From a checkpoint of a small autoregressive pixel model: trained on Sentinel-2 satellite tiles (TerraMesh), 14.0 epochs.
Rows from block 3, named by matrix and row number. Rows with one number belong to one neuron. Each number is 128 + 24 x the weight over its row's rms, rounded and kept within 0 to 255. All counts start at 0. Numbers have three digits each. After the name is the row's rms in percent of the matrix's.
# fc1: MLP up (model.blocks.3.mlp.fc1.weight, 1024x256), inputs 86-171
# fc2: MLP down (model.blocks.3.mlp.fc2.weight, 256x1024, transposed), outputs 86-171
fc1.341 017:114098145102123135127111083149123161126135139110157138096121126127150160182106123101178168155146144136134118145189136094161143146128126115127178110088122170158115121145083107130187150114183097136137132092154123112137152111139121130133139137115120127121138106
fc1.342 104:113140179131085103164140121131148118146147104095138099161126150134143144139186098098128154086108120132111120150141144164110107150147141211120142114114169184117122141136143160127090164134181094101124110124134150117131108088122059126130087132086134136127097136
fc1.343 024:145092125096127113141080086096090101119145147149171161150074124149141172126110120129179143142139096128131153133146108118144165152104111176100133095165125139120113083170121144127124108110140170136104100155143118174114128111097139178160130100124156137112101156
fc1.344 033:143133165146127172149144120160158172128112086136106105101109120105125081101148094142103105143134168153113115113087110176117120031154126107141148141125153092165124122099145118184078115140121095115117113142176095024106162147139118110116100095135121126143133121
fc1.345 119:117163097131141099137125100131142151114120169120152132127101149145123156167144099109121085115104136083129163083144135188091143112107154158142166143098229133130130130119175162114115133135150154125177127152145103148124159120149110094112089123124155149153106133
fc1.346 031:106135143128120165137132110145109143111146086100127143115142149132135100102140134159117113125137158154141126109111142137110170095164139095135129160119093139151117126120145136183135132179111129089064136192145136068124175146171116115121143104134130151141150125
fc1.347 025:106130108114171169112141143098100137140124136127123139100143160099175138088136110115169112133148128149112102140164136089091111112146092131155162146137145101117091146118101153155139192150165069101163121207140115114116186143131108120118108116127141131127108141
fc1.348 059:125104112127142131114093138141149145138127143126118109104116151142132108105131129114099125087138129141134146135120152168126128062152142131115073124092160070113124176131116086088105089118154079207161169122100119092096112116109114120128108074121145153130123123
fc1.349 126:124145126101140164152130142121123117111125116127152132105164129142135143149116126136147096109141140154161142140158127111120128116210117194078097109090123187186173189080081103186119155138117146122103130133120157103123133144170155136128131163117139159165155157
fc1.350 113:177135096113118146134128166131113094145095128133161143107159107129112167137132119134138111134153134131180144125131118137128117119181120193048113096090111162156170183066096095194133163154134174133112135139121166152127098155157154123133144135123139128163156127
fc1.351 102:142160146114154122147108162159132158140087130131129090120096132155124130126151112145122139103157135118144153109128119077128102102176134182138098081125140096144142132121114112126133144146111131138122211061140117118160151131116133141114152132152133139174163083
fc1.352 018:098103128122125116134132107137124103103167113134136100121117139175129126129099087107116137137089134107127136139142109067132097159128176139141138129092146128136101107158145098132113149147113139159140083120164117111123070160143115123107130091145105119145101135
fc1.353 095:096153158121146084125164163121090127143116141131138163167147099123163135135116173125159113103141157120127151156134122116111096136089132129156144101124149185136114147153153137118121133119150199095130076181088124133106115133064134134125148112119130134118095106
fc1.354 112:151113175125157128127118141087135123114132150135097140118099068127145133099183121135188128107139131092113148098142094108171174152145142152117141092120134192095114115128101155144107134108122114128154156161153139134099104142162116137116122092133107164174132155
fc1.355 019:111084061096132101079102115108137101164104140131112119135128135124139125131130110124179128137133086110104102158138119079123154173132171157132140127112139127137115092145126175132113186132140105072135112156115130084100183116119105147134150089081151134100117100
fc1.356 022:125144159092150131145075118125099110136115138137139103139125145146112132137107094116134151115080164153108151148144141104144105109107135111116123136072116180109019123149147152095141149128106081133191121111113135118116124114123137100154107130102153134131143122
fc1.357 024:134111107098127133101109085145121078127134106141166130146103130098102167136120120141164147126129127136134112116139134151135141120113126155155067150134104138112116139118185149127114121108101196094072180137117118138118120122141111144170151090085138152120137123
fc1.358 018:131141085169089093142137129119152090156157125129134131170102161130155148128120121135130132130155106062100115152111153112137151162128133133099103129095144110111104143118103125151139108103131160124121147122151147138151109096108116152102139122114124116125130159
fc1.359 105:085148150086170114144140124150171121114118105109117101109168135117122135095140107137173112080171130130145154102112108129103132096133138134125188124154134187139160118145117127100120188124117132141158090118114115077119136134160131066101106147109099161165135129
fc1.360 115:156157092101147140154139154116095073137134153108129137105110137103121170094103099139108155102146127101142161184163172117145119128164140132151184070110130122116117120119131153156139168139128163141161153131118150117137138174132140088141139114146139152163158148
fc1.361 116:153141111080124120111109145145106140093088157151120119162100169130155145107135085140095176043119109144181131109114122105125137153140124178146153141113108102120156115106089136133140137128127126140110116136158101163145184101128104117147142131094136112170124129
fc1.362 103:192151120112176112158153162121151094155150135140125147126125129100145151138120146107135150103186180158162132149170143132130127134183073127128161116132125139117135135134089147150119099132100111127100127101126154102168176126124170087128121133127130132095121147
fc1.363 019:121107159106105184145130121142103110142148150109144104132095108148113114166126107103147081171135122136133110118159110101102168128117181114163145123101063180119169136107141116153109159134083145128160110139083145114140134132149137122136149112088151172118087130
fc1.364 044:122124116127121167162124138150111125132103124134143120111127166104140087125118125111114141104141128115107109128147146165119120092119095113165085149114135173150138162114119108147128141149169015176151166138145158141135106141122108093138139105140110153115113125
fc1.365 063:099125093132121105096137104132139090145131128131141124146180158113115152120109129126160113129137122118129100081117123111141096208187114191136134125115095146090129126117151137126140119150132251127095123108094112151113111122119140113136135116127146107138135144
fc1.366 118:098145156122109140109104102144173127118126130115167141210191129141156157131093137157110125127132112175118133090163112169117135147098113117122120167154168129163127117124137130129155109138191158113150115170147114150123134130112109072102143084105109125121151113
fc1.367 117:113151177081105108137143138100107108135113133166127162214143149111126140108124133120105147125124105125137127184155140086155125130154099148064151137127151148133122145076106074103090120128151132121096132155133108099177132111133094153107164149116112126106137133
fc1.368 098:120120169117161138136117145099142120128139131069108167162152119131104135142174105113105157136140117124122120155120125124110143110090105145127124126129109107113108187167090123088105125150120150152143122107138115102106171139129125115145139193075135118106138165
fc1.370 096:151141126098156175132091135132154110126128132159138121089138109114118163128107115136175142107149144116129123150123118178122161119151119176092117093125070155124142080015108113162131163179110115123141125141115120138134144129176170172102156132155130134127148103
fc1.371 126:113119091147101125136197095160166118097108154104121128184122112126155144129132112122117133113137126109142129160139096092116063153112143124184176152138185161172119127124127132148155153144167152136123132114148160138129134135108137118175102109144151151098151138
fc1.372 113:142151109098142122133122147154143146157139117134143111121141124133192089130182158116106102085116152105167135151166131118091094129161128141132104131126140102155106132122118129143112146162151116151124144130140162131157126122155155151103122181100131166096086082
fc1.373 121:120133115153106113132166113145128162170116125123156133210124138087106153139105152142096106153141132136130154099153138135142115155143100175069153167129201094140162128104140133162127133151138145126153130201137140110150170155100159100146128086116099110122144133
fc1.374 111:149177144120146140135126139101133121170129121128147135139164091155146130107121090117163105097155131130143165148123111112111104161097118116154152140134136188130183151152089122111108098134128095122146146092128151095141113128168104072153111116156117123118101115
fc1.375 024:116137139144139149130166160172148145137099126084145095129119126136052119103125130158118125135126147129117102100115113170168112150152096136185099110146163094123150139106125125121112128113134180119106121085119114106120111152097125090115126115144139131122133116
fc1.376 020:128106141116119143148110094093137145119125138126093148123110164135175125141130079101136085159163110137149158147097107148156130111155119078105151111074135210110123157144131149146104160132092114147123098101152133114123108108157132130130150129160096128127129126
fc1.377 109:156146125123161136126187131081114177135122138092141101151136116108107108156168120146128102143147161109137156154182100154146133169153118144101146093098149163109116131136139144175147101104140102121139176084129126152117099138147189098138142105091119126159133119
fc1.378 114:163160149069138122063115109113126131137120164125144146149113093092116161106102094157135156091130113151131141177132101163143119113109145145137144146132126177122131139106109137085114105172173099131159128111114094120143129109094144109127153145119127112187158119
fc1.379 122:157116135122071091131167126145109102125143112133131105156149104113124141127144110110114149101127155160156135162160140156132098143117137172138143122116125096128090125091137130149101128153134135130185123160171156124122147101107115103110159131161144129137127149
fc1.380 112:176137141159144118118125136081117143145138117109116105105115079161133123109118116103157092118138158123128116104125172157138136104153139187095147086077141133120139111119148112142139144134129166173122123139146136123171119154207166149119088130169142155136161139
fc1.381 123:110141105133161110133137082128106116132134104133127092098122122135141133106153128119107145078120119150117166137140140138164189140146116125175121096111117148138172149117102149222092140130124160157139170118143160087127176155192138116134163154139139152184131139
fc1.382 109:128093142110167106134154086152100153128143115131082126140105134165113127111110108147106114138118190164122156142143188144157111136128151122109139072166125136119131146123123150101111103153157126128135140113158167131168165140128113141153139189110123147145154114
fc1.383 113:151122106096117124117131164150120117129122096132142121126135137164106180105131162129114086074165119090128098160136118097142130115111135110149111065127088115132129173140137121084092125120149110145123117102147156090126112159153116154160153167155138140156169084
fc1.384 120:115148126122144065144169170077085154104127116115150157146151132130131116097096150137076122131130123131177147106135131129157132138124090116077139097107149145122165130142127149128125116111115136135115150159153104105148156145166148122157168126089140143176136155
fc1.386 041:133121154123110103135155138114110170133116129129175147115151148132103127097118150132101155132095126135095140114155118131141143178141149084134162147161091200148067090131116109155123102132186149086100059161123102136139120099178094140118156070117147138150113107
fc1.387 103:105162189125091120134150170135111164080069131166118094133137110114093106131126109128126150088141118107163132111133140096119120118130149144134127115118130106175176153103125088110136136149130163172077124126113138096114158152110138123184156147132113198129125103
fc1.389 025:134116120127098179143164153158138180157127110134116095123140132107096104087160145110110133116172141119093146099131136158115097190104164135099129136137153118183133099138092129161140094183133145119167125098130090147120148141144126082067135135137119142159113157
fc1.390 106:133152111101166159119087128132136098106122214150122109135093127143123150116125133140142127110132154129155142147171090177142117117119117128122146161127143106116134122116116109165162147135139164175149123143145134153105121088114146095133101107090125087123142083
fc1.391 104:166117085135163156132091123117133118128116124153131120094129136113102147132143138131113105163131151114161111116128147153143160091199110186056098090085087131146188146062076132144140142153099122141104122122138142146163125148168165168146142137130162113155128127
fc1.392 019:108143111123109102116122118138116139129134131142136142161119121130102126121138098149111130116096120123122102092097148137151112117111163141095066123159104165078135091157155143117158145164078173084072178137082142157128122102131130137118132126110120134132145126
fc1.393 037:130183147120126105135108148118123097134125150100113127166120167127158157166100104127142114101136129139124129086117127140121125102122085123117101114119141138112134161127146155145100162100172065117165120175131153141133162131097106122138095112118090106078086143
fc1.394 109:128163148100107164111157173119151090171105130047139119124189116149126152109190080130134110100173123075106166110146132116147148079130167151129159113130161156129129164120119111108100128150142155141153095103154095149140116128143139105127126149089140102131118101
fc1.395 125:147159154097103133145159129069147161133129165166161142175128138117152158096117121137100113099099112152197109084125108152129150136157135133135158123127156143125114151092135106075150125142123118110126144130146109123129092115127110145133121119125140130158144143
fc1.396 103:171123102135153156123140117121107142130137129168136124132137113179181133127171122142159125113141154168143118148145102101142161186185128101182079092119140137156153116144132110130124115120135128136122158120105163104128124157119166089147120149101113159167113103
fc1.397 020:156117127119099117115141136136155131139145133154137093126145146100089158068132122131130132102114130127137155104119118131120128199093152130153127155115139116127144096123119146079124131152147154108123136116117116110116058129133146136100128119102171156153144077
fc1.398 112:119129122152177110129077105122142103131148138118115130137128102142130126147137160118109120111131130121118116165144111106073120144099091160141173158081189104088109090107159167193115107173141165144128123105128176112112121133096151147158112156135157159141159112
fc1.399 108:144132118127138118129113089087114136108120135150115123115136105136135122106116129117105088103111119144173137140148113124115104101125110121134117118141136134122134140114159129143133112131159116108135159146150125144143135141138139117136084094093151183166133169
fc1.400 090:121117114145156148098107122124115136096131146089152095150173075089130133106154098110169128108126119127082146103167115126133145120085185172104128138138151100113144125144160125140109119137139144128118115111156157100119137135125116123139115153117174139159133145
fc1.401 121:119127125151141102143072121142098126115083143156150078121157134131125153093161130129115105082109126198162119146143090089163131119116144116091101115093116083140170124125151137168118144125109169167097132137148173134173141154210127125128122103160128143168141133
fc1.402 110:127104136147152118095126127132147112141155108155109117110091082146124087121136177139124100110154135176185146139167128117128137145129134142137109107131099126126129138148145148150093109135118168121134143164130184094158123158161175120116111110130130146121115111
fc1.403 106:149145163141095170126120123096110147114125153199130122153122097161169131131160102160116148134147133151126124138178151116112150168143128107124120120107159143108119150130109082174088112129108142149140178154129125093114135146101161096134091087163113183116113107
fc1.404 111:149140143128097124107126086124129098151133162173125153093137115116124127130176078120087164143128154090160149116096154152161139126130144132158124131154158132114153169142158156121138147110184121120161099171142130075123112142106131156116112140074079156214116132
fc1.405 100:102137158121112166128174112150174092117114101104158147143152145152117119123120117120151150135130122117110153136140122126181056081123130152104107125169162152183128148091112104184168174122163143150151116152126125144111104146119155122177131077088102128135114136
fc1.406 104:105139155094101110138148132127118126135121098103161101204142107106159155141200107128169127112123121094100097101135164152128152178131134178140165158110144138121113122136141137107106159123137109119116151174145094135162110103092095125130117174093117139131068167
fc1.407 079:074119154121119118098126113080141113107104084081111112178144115122132141106089140117119115118109129146117109131103112106124084123089104127118102135124121168108139133131146129165133149144126136128099116139148110106098127122117137133160117084134152157128137140
fc1.408 107:186145175103143109084158163061125096142132168098156126128065104135116128150147114124122134096167136116121111135159120161141165117137127143114147140115128132120102136129117133137120143183101116123124152092170129148154089163122116112107176085125117152112076132
fc1.409 133:172169135109103157077110145129125120163093191155153141109087144128133151136149099144110105140103120064130138145159126139166149094152128143087173183109172120114146140092127133134112117142136134115083171150137119158154119143101059138116158128167171150156136160
fc1.410 103:155140129100129105129131174119118090135150124143134127144076174171122131114108116132162106102170172101168120141139124130126120158157145151118138091148136152129106111120128134161100126150109177134127118141144134099139110087111124108153112119087118146137094109
fc1.411 053:135120159137148162121103104131130159116127142114120138117115155103149131115126138145179123138119132127128118117130148164137128024176149124112094083140154109123126123106110124120122190114172034122158144152151116060086191114130091116122110150124100121106102132
fc1.412 099:145115112113123064134099114117127116138147099116136146152158116157158125106157108150103102161119157130119116093123134161142192093124123156128124089111142082098140128108180140196134155148144147140121145135135172087131123156167116131151144160132129113119168122
fc1.413 110:183111130095151147114143127106159131137121150092166165106131127169131120092106131101064158161137151154147122164138094128142135107149148137126123128148152134161111120098151109127163165154150162158118119135130153137144152111161123104134135154159111151101183116
fc1.414 126:176112117088094096106157131110108101175130138123123127165120110128127104094172099137148177107155126128152123115112117146159121142136134173147113141136121103152120126126120122087141181169183177143139124157162154143132152125139143125146141116122138136132092104
fc1.415 110:119115115107136103095116131104131097132104152071136164109104114082150154141134155101117125154147139107129131157132129136094151100147133130129136126133138137142125145099154115122124180153155148137118146144120140191163111167097123128137175118118125140133165148
fc1.416 115:165121142110127138128120094116171118137146144115109110135171059129117128143153100137079118138148097163100146137163131113148138071148131146094116158156126108147118098107176089121126175160163137114141134145179103121185118111139101110102136131155138131134145124
fc1.417 109:171141153099140082133138157081126111139144142042129099119112105104163123102120098113091159135151126137098173097121092126124125129132127170142166091103121134137112102098132154151172131140127105124134147106163113142169125135158116115177130137086137112152117123
fc1.418 107:110110142100148125162174149111132131132128113112121096216138112161106097127135090113173131126117144157077116164153127126103108113097143159136151132129110131141101100119108119091137156158161150169144120125161134090116134136120124116133145131099108162114128118
fc2.341 018:113142115145137130126103127109136117127126128121129150148129123128153103150118118155137139112117132165162115153114152138145145060076127141163116191139160133052144127139171112148137172161025167071091108164147197111096123141126121128158105138121156159139165119
fc2.342 110:153116070143113103138110102116152119149127155074131140113128129111130137186110094121153146128125121096095113119112116129114130133156128119117103170122161102110123114114093103087132138134135123128114117160128166139114161152135097171159129136107138149123151142
fc2.343 033:108121140102139137142106135113131131120143117117110122152122112121138132139142138133121126145122110104135147139129143144155128032188145119117111146129192101097131155133122101129134111131093015190167189119158106056107110100130134067098099120143184127129125121
fc2.344 056:108121127146128122120136126155120113132123136135144134122126140133127126131115140106123112124127126127119125124125132125135123255082103147123124119112049133109108148129126138104140153112163179089098076097069177255139081136112108135129163161122121131126114139
fc2.345 122:105137100134177120149130107112164109147114108103133149161137116156108126135127152100094088136111136146172116138145122089103097104159119155087145144102146086098160120119128106136150158114139147135115149125091097117119105132101155109100157133120100139133165118
fc2.346 050:116113114129107118101114123145123111127136123141135120111129142145143115132127112109111122120134131132113123110131126105131130225132119174131115145103104116132127144132125107083118117101135135225181122063067129220151096128100144146125136110120126110137129133
fc2.347 047:118115123131143119112114110134114136146145137148125135123127139138108148142145118126107128127125124133106119130115129105141110184188161141113127172103068122141124099165118131114137075156029229196165136053106082135128116122116155123137128123118169110134134129
fc2.348 077:139126132138121128143138158117121114131114131127136138140119131121122134143131127123137143150120157128125126148128127146134129175082123126150172127127070172156126118133134133145126159129135209000077084139137139182139114131148125104113133172141106121109113123
fc2.349 149:143148124141115130118099135133135140123137148153091111112097127130154120121129126120111150114143132094147109166134133113116140147081115076154156146134106082042091050179203151119123101107105101134112130104133126153147136119112143133154137111125118125119098115
fc2.350 111:105128139155094089123130120127129143148134153133111112162117124133114111122109095129154124100146139098118113118129110118119146118086139113176138132122095087092091104217189126099124109109120105115112135147150101153140147125112098145142142104114120134121120121
fc2.351 092:078127124120132176154134073146152101130072150150133115142179112144072124132154081165159141119083143101108120125171101127128134112110107130124162144102169098105111116137135090119130116107135150123157137156124194116114165122116152147087118161121129131152137145
fc2.352 016:128128121122108123130130140132125138135126095106107131146125141151145096137117088112163126122118114109150147130124139119153133122107082160100090104176139103060118180118122132125141140137156078129105139169119154175121145122099122131110110126135152123110110118
fc2.353 080:135133134108118150115143123104170136146107112108124144119107111150140126140131141137105128166117139127121144111112135082105171051178094163124079128093121098103139132108115120131121091178152087171136188149134085144152132141185160141136120153163157087140129147
fc2.354 112:129141135174122093152148121119132149144109139154143083108177116117117141164107093149110137135124140207121144159151112137097108090120158093142118162145178066180134097102158125095129148130102159141127154139118116156129188131112109107113143115155122103092095113
fc2.355 021:137128113112173155121107148094144141153143116130124124125125142131151132141117123113128114129103120097123110153121138129143141068139128126133114180108151125089129115118103059119144091160068055217165153090118082139121120108130151060106104132139140092156134132
fc2.356 024:094121115143100112122122126133125107117134127133112122134137132104108104144144137157133149122127126142149116142111089150169100133183124084143195132148152128175148131150113098132123086117095214043122083136145084142154117106153153100127091127134152121151159120
fc2.357 034:130112124120123142168132127125158116104130114130134106113125120138137110137117147121120139120148133111142108127132141127115144096085139075121127128119179139213135097097107100108141117114174000234196133132161182148158117116115124131124135120136110139122128138
fc2.358 030:139155111116146135137114137130133163125119133125123105137114115105141120132154145154162112157123137124142117134147157147122128023158150122117106109153207099139134134093118130139115127140113041145148157180148042000108177135133127106102115124134116133116142111
fc2.359 083:143145147125104127133175119127169097091137105131105098154116139131118127167158121132109144135135168160117096144127094138131107116173144109100119135153086084086099094127127114116146116119110109138120148106164136127132114150097128159123114145158070124134136162
fc2.360 104:100123117130155154146107130115114086106118145100098126138141150094106155112112159125124178139141126116142148122133120095111094115122114105126129151159130120097134116165081129126157148140131113180149120143118180107102104170129133105168114125113111149116184164
fc2.361 115:115104098121106086141084154142140130122124136101136140124181146135181114140098107123096110114111111159123123103084111145100156105126072125154071175140115144164146129148097129129122175134130154118124065150166112100150150109176133123100124125128107151160169146
fc2.362 101:081104134092121123146152117106139106146182151115082133122162132136097133143126146124100153110134132140120098121156106108139072115108148111153111149223144133115077101166113099156118148130141126119130135190139172121119129152118136127125128148129125140122132137
fc2.363 023:119106123130164131113125120108131136134151122162135120127136139127139122122160122121145133116123117124137124130123108127118100110187163100076112163109185075155143097136135147109132074178150057254178183127094036086151131083113138149133137112119137101131128131
fc2.364 065:137135112155126113128130120140113124131123131140135117124131131115117120136129110122131130129136119119122128141122129128133112186196169148111135110137093137124120101122123162136118122152069255042105090145118059090142136132128150142122120128114140127117144129
fc2.365 072:145133116126112146122138133096145125124110115092141125109129112139125119145119130134143133106116151105144113106150143132113164001059089088142083142145169139182121103128135092121128139142163021135139168170183185078132152139138121138126103153128106133130130139
fc2.366 103:161144104127156084142103127147135151162113133172162124119104160113114107104080137148111153138142158122133115125118095115164113113159174143092153087105132118103144169093155164111105118133104090113135113128155140099137132157146101136123157123092136157182112119
fc2.367 101:120111090097108132099126154179159079111088122155168108110142169118133162127122108125140124126127118086119126115069087133099119102136115057171061165125135130109145142125107136162156130121118074120153112141120143087130124127137108091120120127134142118117135137
fc2.368 089:147118149187121146132153133110133134120109140132149126150150126119130115159154136118122128142141121154112141124143152134141116128156184152102142134135116140141149115086139125151131097109129127111191173135124125162185157136177148099134110114158133153143144132
fc2.370 101:109135148129104102122145125130139121144115125121121140139127150138157123122112109136142124094128153142142135130138094099142144126169139152098097140091134115130123254255152108080125143108149150143113139132131121120122123105107115095128116144122147109129116144
fc2.371 120:104133108137147137126164152145107148142145099143143133150145123132076124139171197161141093107150090134132147149150138112133144129087088101115130118118102122172122112150175126123154088148153153115146143134134116151126154121140154160138100114144101100125107135
fc2.372 105:154145086177139120177092136120152097100107123163104092103153117133133130124191174093105134141108112099137134101123106119070080177099116107165112120135128154095137156112123122143095105152104131121124107134123127145096141106140133094114142141099099122163139137
fc2.373 102:150113121137104090123094136092158134160106109042125130111161105115122149147116124113103144176095118130119078117090111144120131076124132153132107124119121074089141079111113143111163193155148111138150116152157101155127112112124114165149103181139141139143139100
fc2.374 106:134097163161151114127167131150105123101108148128074125134106142112115112141086181137101154149123137141115128138160128157148131090201144117116118150122106067136125095122120119113158155133131153128115132174093131128102173164097181168103203117155120160106151157
fc2.375 038:133127137135139143144136132134125135122120117121156142122114124148127116121100137129118141114147142110143124116129136134101137120022100109109092121121071139164130130113130107129112154135183025150113141160177224172118091144129107159110134131115068143107106157
fc2.376 027:123105103132102129103149109138115129097122140115129127122133108116121108120136134156143120110125120128151113152131104138150123145173135137161171173158127104117157088116116161126144099129135224056102113129103066183170134123147151123111120141136146122167140117
fc2.377 105:115166103120115122146105163098155148103104126156147146096156121158114144128112136142125121136140119149110127073155133174123125133137142154108134127140142057119148126124133117074162160136102167123116128124159108104123161153140056121097154121131197140130098087
fc2.378 107:113094140127112123111091132134134114112138161105156126071140088095161125123128116127086108066125058139123104113174135111101163138076105117152133135098160158163126149106120139111158153162125126105136093145114122079111118125096159107098137104120131112136103122
fc2.379 109:114068118138136101121152138122148110072142124091124128128142121099131132120124095145098149186133103116146127136114116215102099157136133137133141151106166146164129120122152122141169139136091116115160118125162109139143167137114124128091118105169127121128143132
fc2.380 121:096081137121141103099106128160149101131166081110113147106144115150107114100146127130103111094129128100141107138120107101085134148115112095170166141117129126144155167146153177132114125125162110093152142096154145124110124140075113115108152123115170138125093121
fc2.381 121:186101088155128130117136139114094110135114129102150110123132097103150117133139149100126095162130158145127126173099105164089091140153169137060117085105124122097166136150128123077162152160109141120143105113137132113138156134170157176109100114128155134131126104
fc2.382 115:162084160147147162111147100148139108122147091109092146102146129140099108102115098103159146147097142165127113131137123185130145101142129135125145154128099139110097103115139124097124103104124112130130120157109154134100135168105148165097116121129134129131122147
fc2.383 107:099120125154096107168105123136109124109114116142149136106146144136118167140106162090154130146139112133120108090100140142088132166147136137089134166096172155108156144083106130147171143148108130145113082162111060123122164128116141128147100052130097110145122108
fc2.384 131:190091120105118162094093117152119129125142152122103107089122137128139149154149103134146119127138140105117121180140139138089127164122170177160125132155135094111136100094103113120071168187151154133127118118137152123098138132084090099152105124153184114105128060
fc2.386 058:134127122090124137126107134119132137131131088137106118158140149134122117125127099132139114145131110139125142095121137137133117071118120183090095109113207071104146229157124106136129101155086059222163183142124098053117156133115104103113102114145154126122141123
fc2.387 114:053113147180133116147086131097140134077118142174112083087141076114125084095107123103151106111094117127123114142127147111107128147081096124134112171101110146131127121134138099147120131133138160154094135148100170104090105148113156171103093168107107152120125158
fc2.389 032:167149133141123120142124148102129124141120122142105138148121124122135121121100125147154108140132118125135121120136153139114137071074105129127075085120122117088119157130146150148094209131170082081077138179155138059103161132144110164118133107078080132120129132
fc2.390 094:066116087161155151154090142136136079102118143118125089136138106126143132143089126131124094127118126135089112100127117121089123153067085119097094155129096132104143116163101127136098174138126109156125127163112122113094129115132121094097076127109125097107143098
fc2.391 120:104137151132129108133125119122145118138123152111109128147099129131167110112088114128153130066135157140134109112142123106118160148102120130120145150139141108084089118211197109107133150125151145140119141132157101130139128127107131103132132102101109136113142147
fc2.392 023:150115133086139138130116148114137133116121123114107101133133116115110078141114145143141098145144127098124105122148140098126130082132113100129103097135184098224137147109116117130085119085193000202221120144155073074130166136110117124095129115141095114126136153
fc2.393 059:129117101140137132127118119143113126128134129144146118101114109121108138130142128137117129145116116116118121151115141133127114170167135107161143164143059128154126057069103132112145083158038232149157114069126074165144100143142157126126134151148162131122144110
fc2.394 110:177146102152153133124145148170106149112117134172118135118128134097110135133095159094095130160118151140137158116159128129140122098148146121081168122114113076110157129109148134143103095083089136145108159123126160127128180151167164118118135110113117121144157126
fc2.395 130:101133126136114113145112105083129119114141180141155160098114116125128119109084119111158156127119080079102076053113105142109148155118080086134102141116079129110093146111107134082182147107149126139109114152139101096101124123156105122117110123141134109096131131
fc2.396 105:097123169130116121119135137118141114102097155147102136104115122104147125119131123141116134082116089115131102095146134089111086110085157125102172164111190135064121172116125141125148092139117119117118140165127128147139131134138096141116120116085175113094092189
fc2.397 033:136139135131128127153134144100142113133112115130106126150126120134149127125114134131144138153131122129159131139133135141105146025069099122101085081131179126110131139119123108153115176099157025122121159186165177074122151121125103121138132126112092153132102119
fc2.398 102:095123142144109126118158149093141099133135114103135123142142092130100122125118136137090109144153152082142104094156135130175125089130170135106122116150094158197151201149107102065105131127136113117107124161151089136147124132111137127140151121083127150102112094
fc2.399 120:173135119111129142133125114150138143148128136108135153093122127098160108166117130136136146161118125112140140152136137114131144157127130120175149152127130110083131131152136154124116077074081114128123161096104138117162137136130125151170148162146130159121124099
fc2.400 090:169141139104115133126165117104162101125128141147124124095114173142104113144118148084096117112130160159140108133114127148127148094123129137099112115120028124122124129135070144143151148058115120109159123138131130159128143084131153143136102125124134139147132165
fc2.401 121:182153103158086122123119114104130158118135130166113117132114148135133083141117122082119108161120149137120131074088183131107135135151115099170180147145127133095114123134122168127127121102135123112135149139136102198146143122105182158108113134127119116132122179
fc2.402 110:092081145108096127123154150115174111072147075112105129138114115111156102138150072121203129083144103141133090089102131148124130105104131122118136216120171129159122125131155141142137157139106118103122125101077108148109114115155109080144125103168120143155114146
fc2.403 097:184117107109133109143118110088134137113125134091144114084158119113160132118135113118080089082131123153105135137140088168122100125132171170119145100135140102097091123067155158148143101121131112112163134102135153152147144113137171092153117168147151106119130174
fc2.404 097:128134110146082153115154142121098107123112133111160143133150183119115129125119107087145118097144116141144141091152101139140095106108132118083123140180094093118106141111094121136135094112082084138130159136093111101127086117140156148153167134131118094140125172
fc2.405 105:089141138155146090113140157148106131111148097168111152138077150140131083133113163110112107162140102127157139136150153121134118121132110141126155122103096162136172158165101134147112094141096126127102147135086105108155120149119138131103137115122099167113136123
fc2.406 096:097075084148141106143101096139121116116132146079084141167122124126138158142112113126123163162110121058086118075092119161113134155128124083150119125140177095112133114140138079105114108130105110131131100155081181133093134153123170079160108101161122115166167089
fc2.407 091:120150142120131126156132127121146163155147119158130152078126149147106126133129120114135137107154169137152138152110152141134168118144137150165173128121119130186109168122127128105116105084094077126132146101124091118150125114147113100109105135135148154146126133
fc2.408 093:122084142127108156118124114118130082142121149134110118138105116146128124131115184097177129083118138119103115113109079111147111085105111136124127124152175109103111142179123136115142172112126118092137138176150164095130129102094194124116125128150163171125093112
fc2.409 153:072126159106116100157167160128107079134109117084113098147141130126125132113133157144092117147103139138143097179112123100169120135115152119084144115100162128100152081135115156134138090096153111121096144111098168131128114143138154172143099057164115146117110156
fc2.410 087:118162115080100140119160198067131099128102113110135098125161129132091092115135118131134116103137139119115112113153086084092089109096150138156143118133123139081125174177106123157139163130145111165141138094132129122161120118128138123092141162088145137140116126
fc2.411 074:111120124147122109131137119137125124139129140125143136111142130138120137138124126127086124106122123142110116146108111124140137255080115122151160164116053141128128091108132145108142111120083236105112085043084152245145076137133156124144124113124138144151132122
fc2.412 074:150177163154103150097099117158109119136114169133077119072078130116121127136150108105135148112139146096120127172157168118170131174098176113167146137161102161182116094171105133081082135149140110117121076119108115129167108115109108094116128096091154148104102139
fc2.413 112:113141117130125149068157129159129117131146110159133152092106129161130125107167120118126110160113106126098130127161154103120160151130119108125160134095113153109112136149140140113126092114093140142117126153112130120109126127165126138118104180189099105086143140
fc2.414 115:115126098128132129124095128141126130141149179114104100150131104133089113121138139158147153109127114138090138132080069106111127100117092114184123144162146125091107125140093114166128121147148142132115101180090179132127134170113160081109173112116127123116155154
fc2.415 103:153123119137176155097109104179127091123124103108129130132151072118109165162154146134122135096114131099082095122126149135136122145137150154127094139149142143095129181132157114183116130139122120131143177107116169114107119151104136096127150118168097100159164088
fc2.416 113:131104120161107155110115146138167103102139113132177081135131109122107140148128117130168083122125139149105105075130116108118103130126123108145105152121089158096129128117137128138134172160131113101127100128099097112123127144117119111105117159142146145141174133
fc2.417 097:119087132147158147145126127144162134130146165095133100140125159107153144162125120115134153153124110143101129111097117133092103110115111112144130150173134095133127152145082129088147137168144090103145111127146175092116115110103141158189136121101119112090106161
fc2.418 114:116068099113116117095076164149130150115145152136131114081135098144118108096102111145108064136173152144118107133131121111093153143100111134157178144110123154152148096156133140125127135149152146115119098106128132107143099131142084148101143096110147131093175115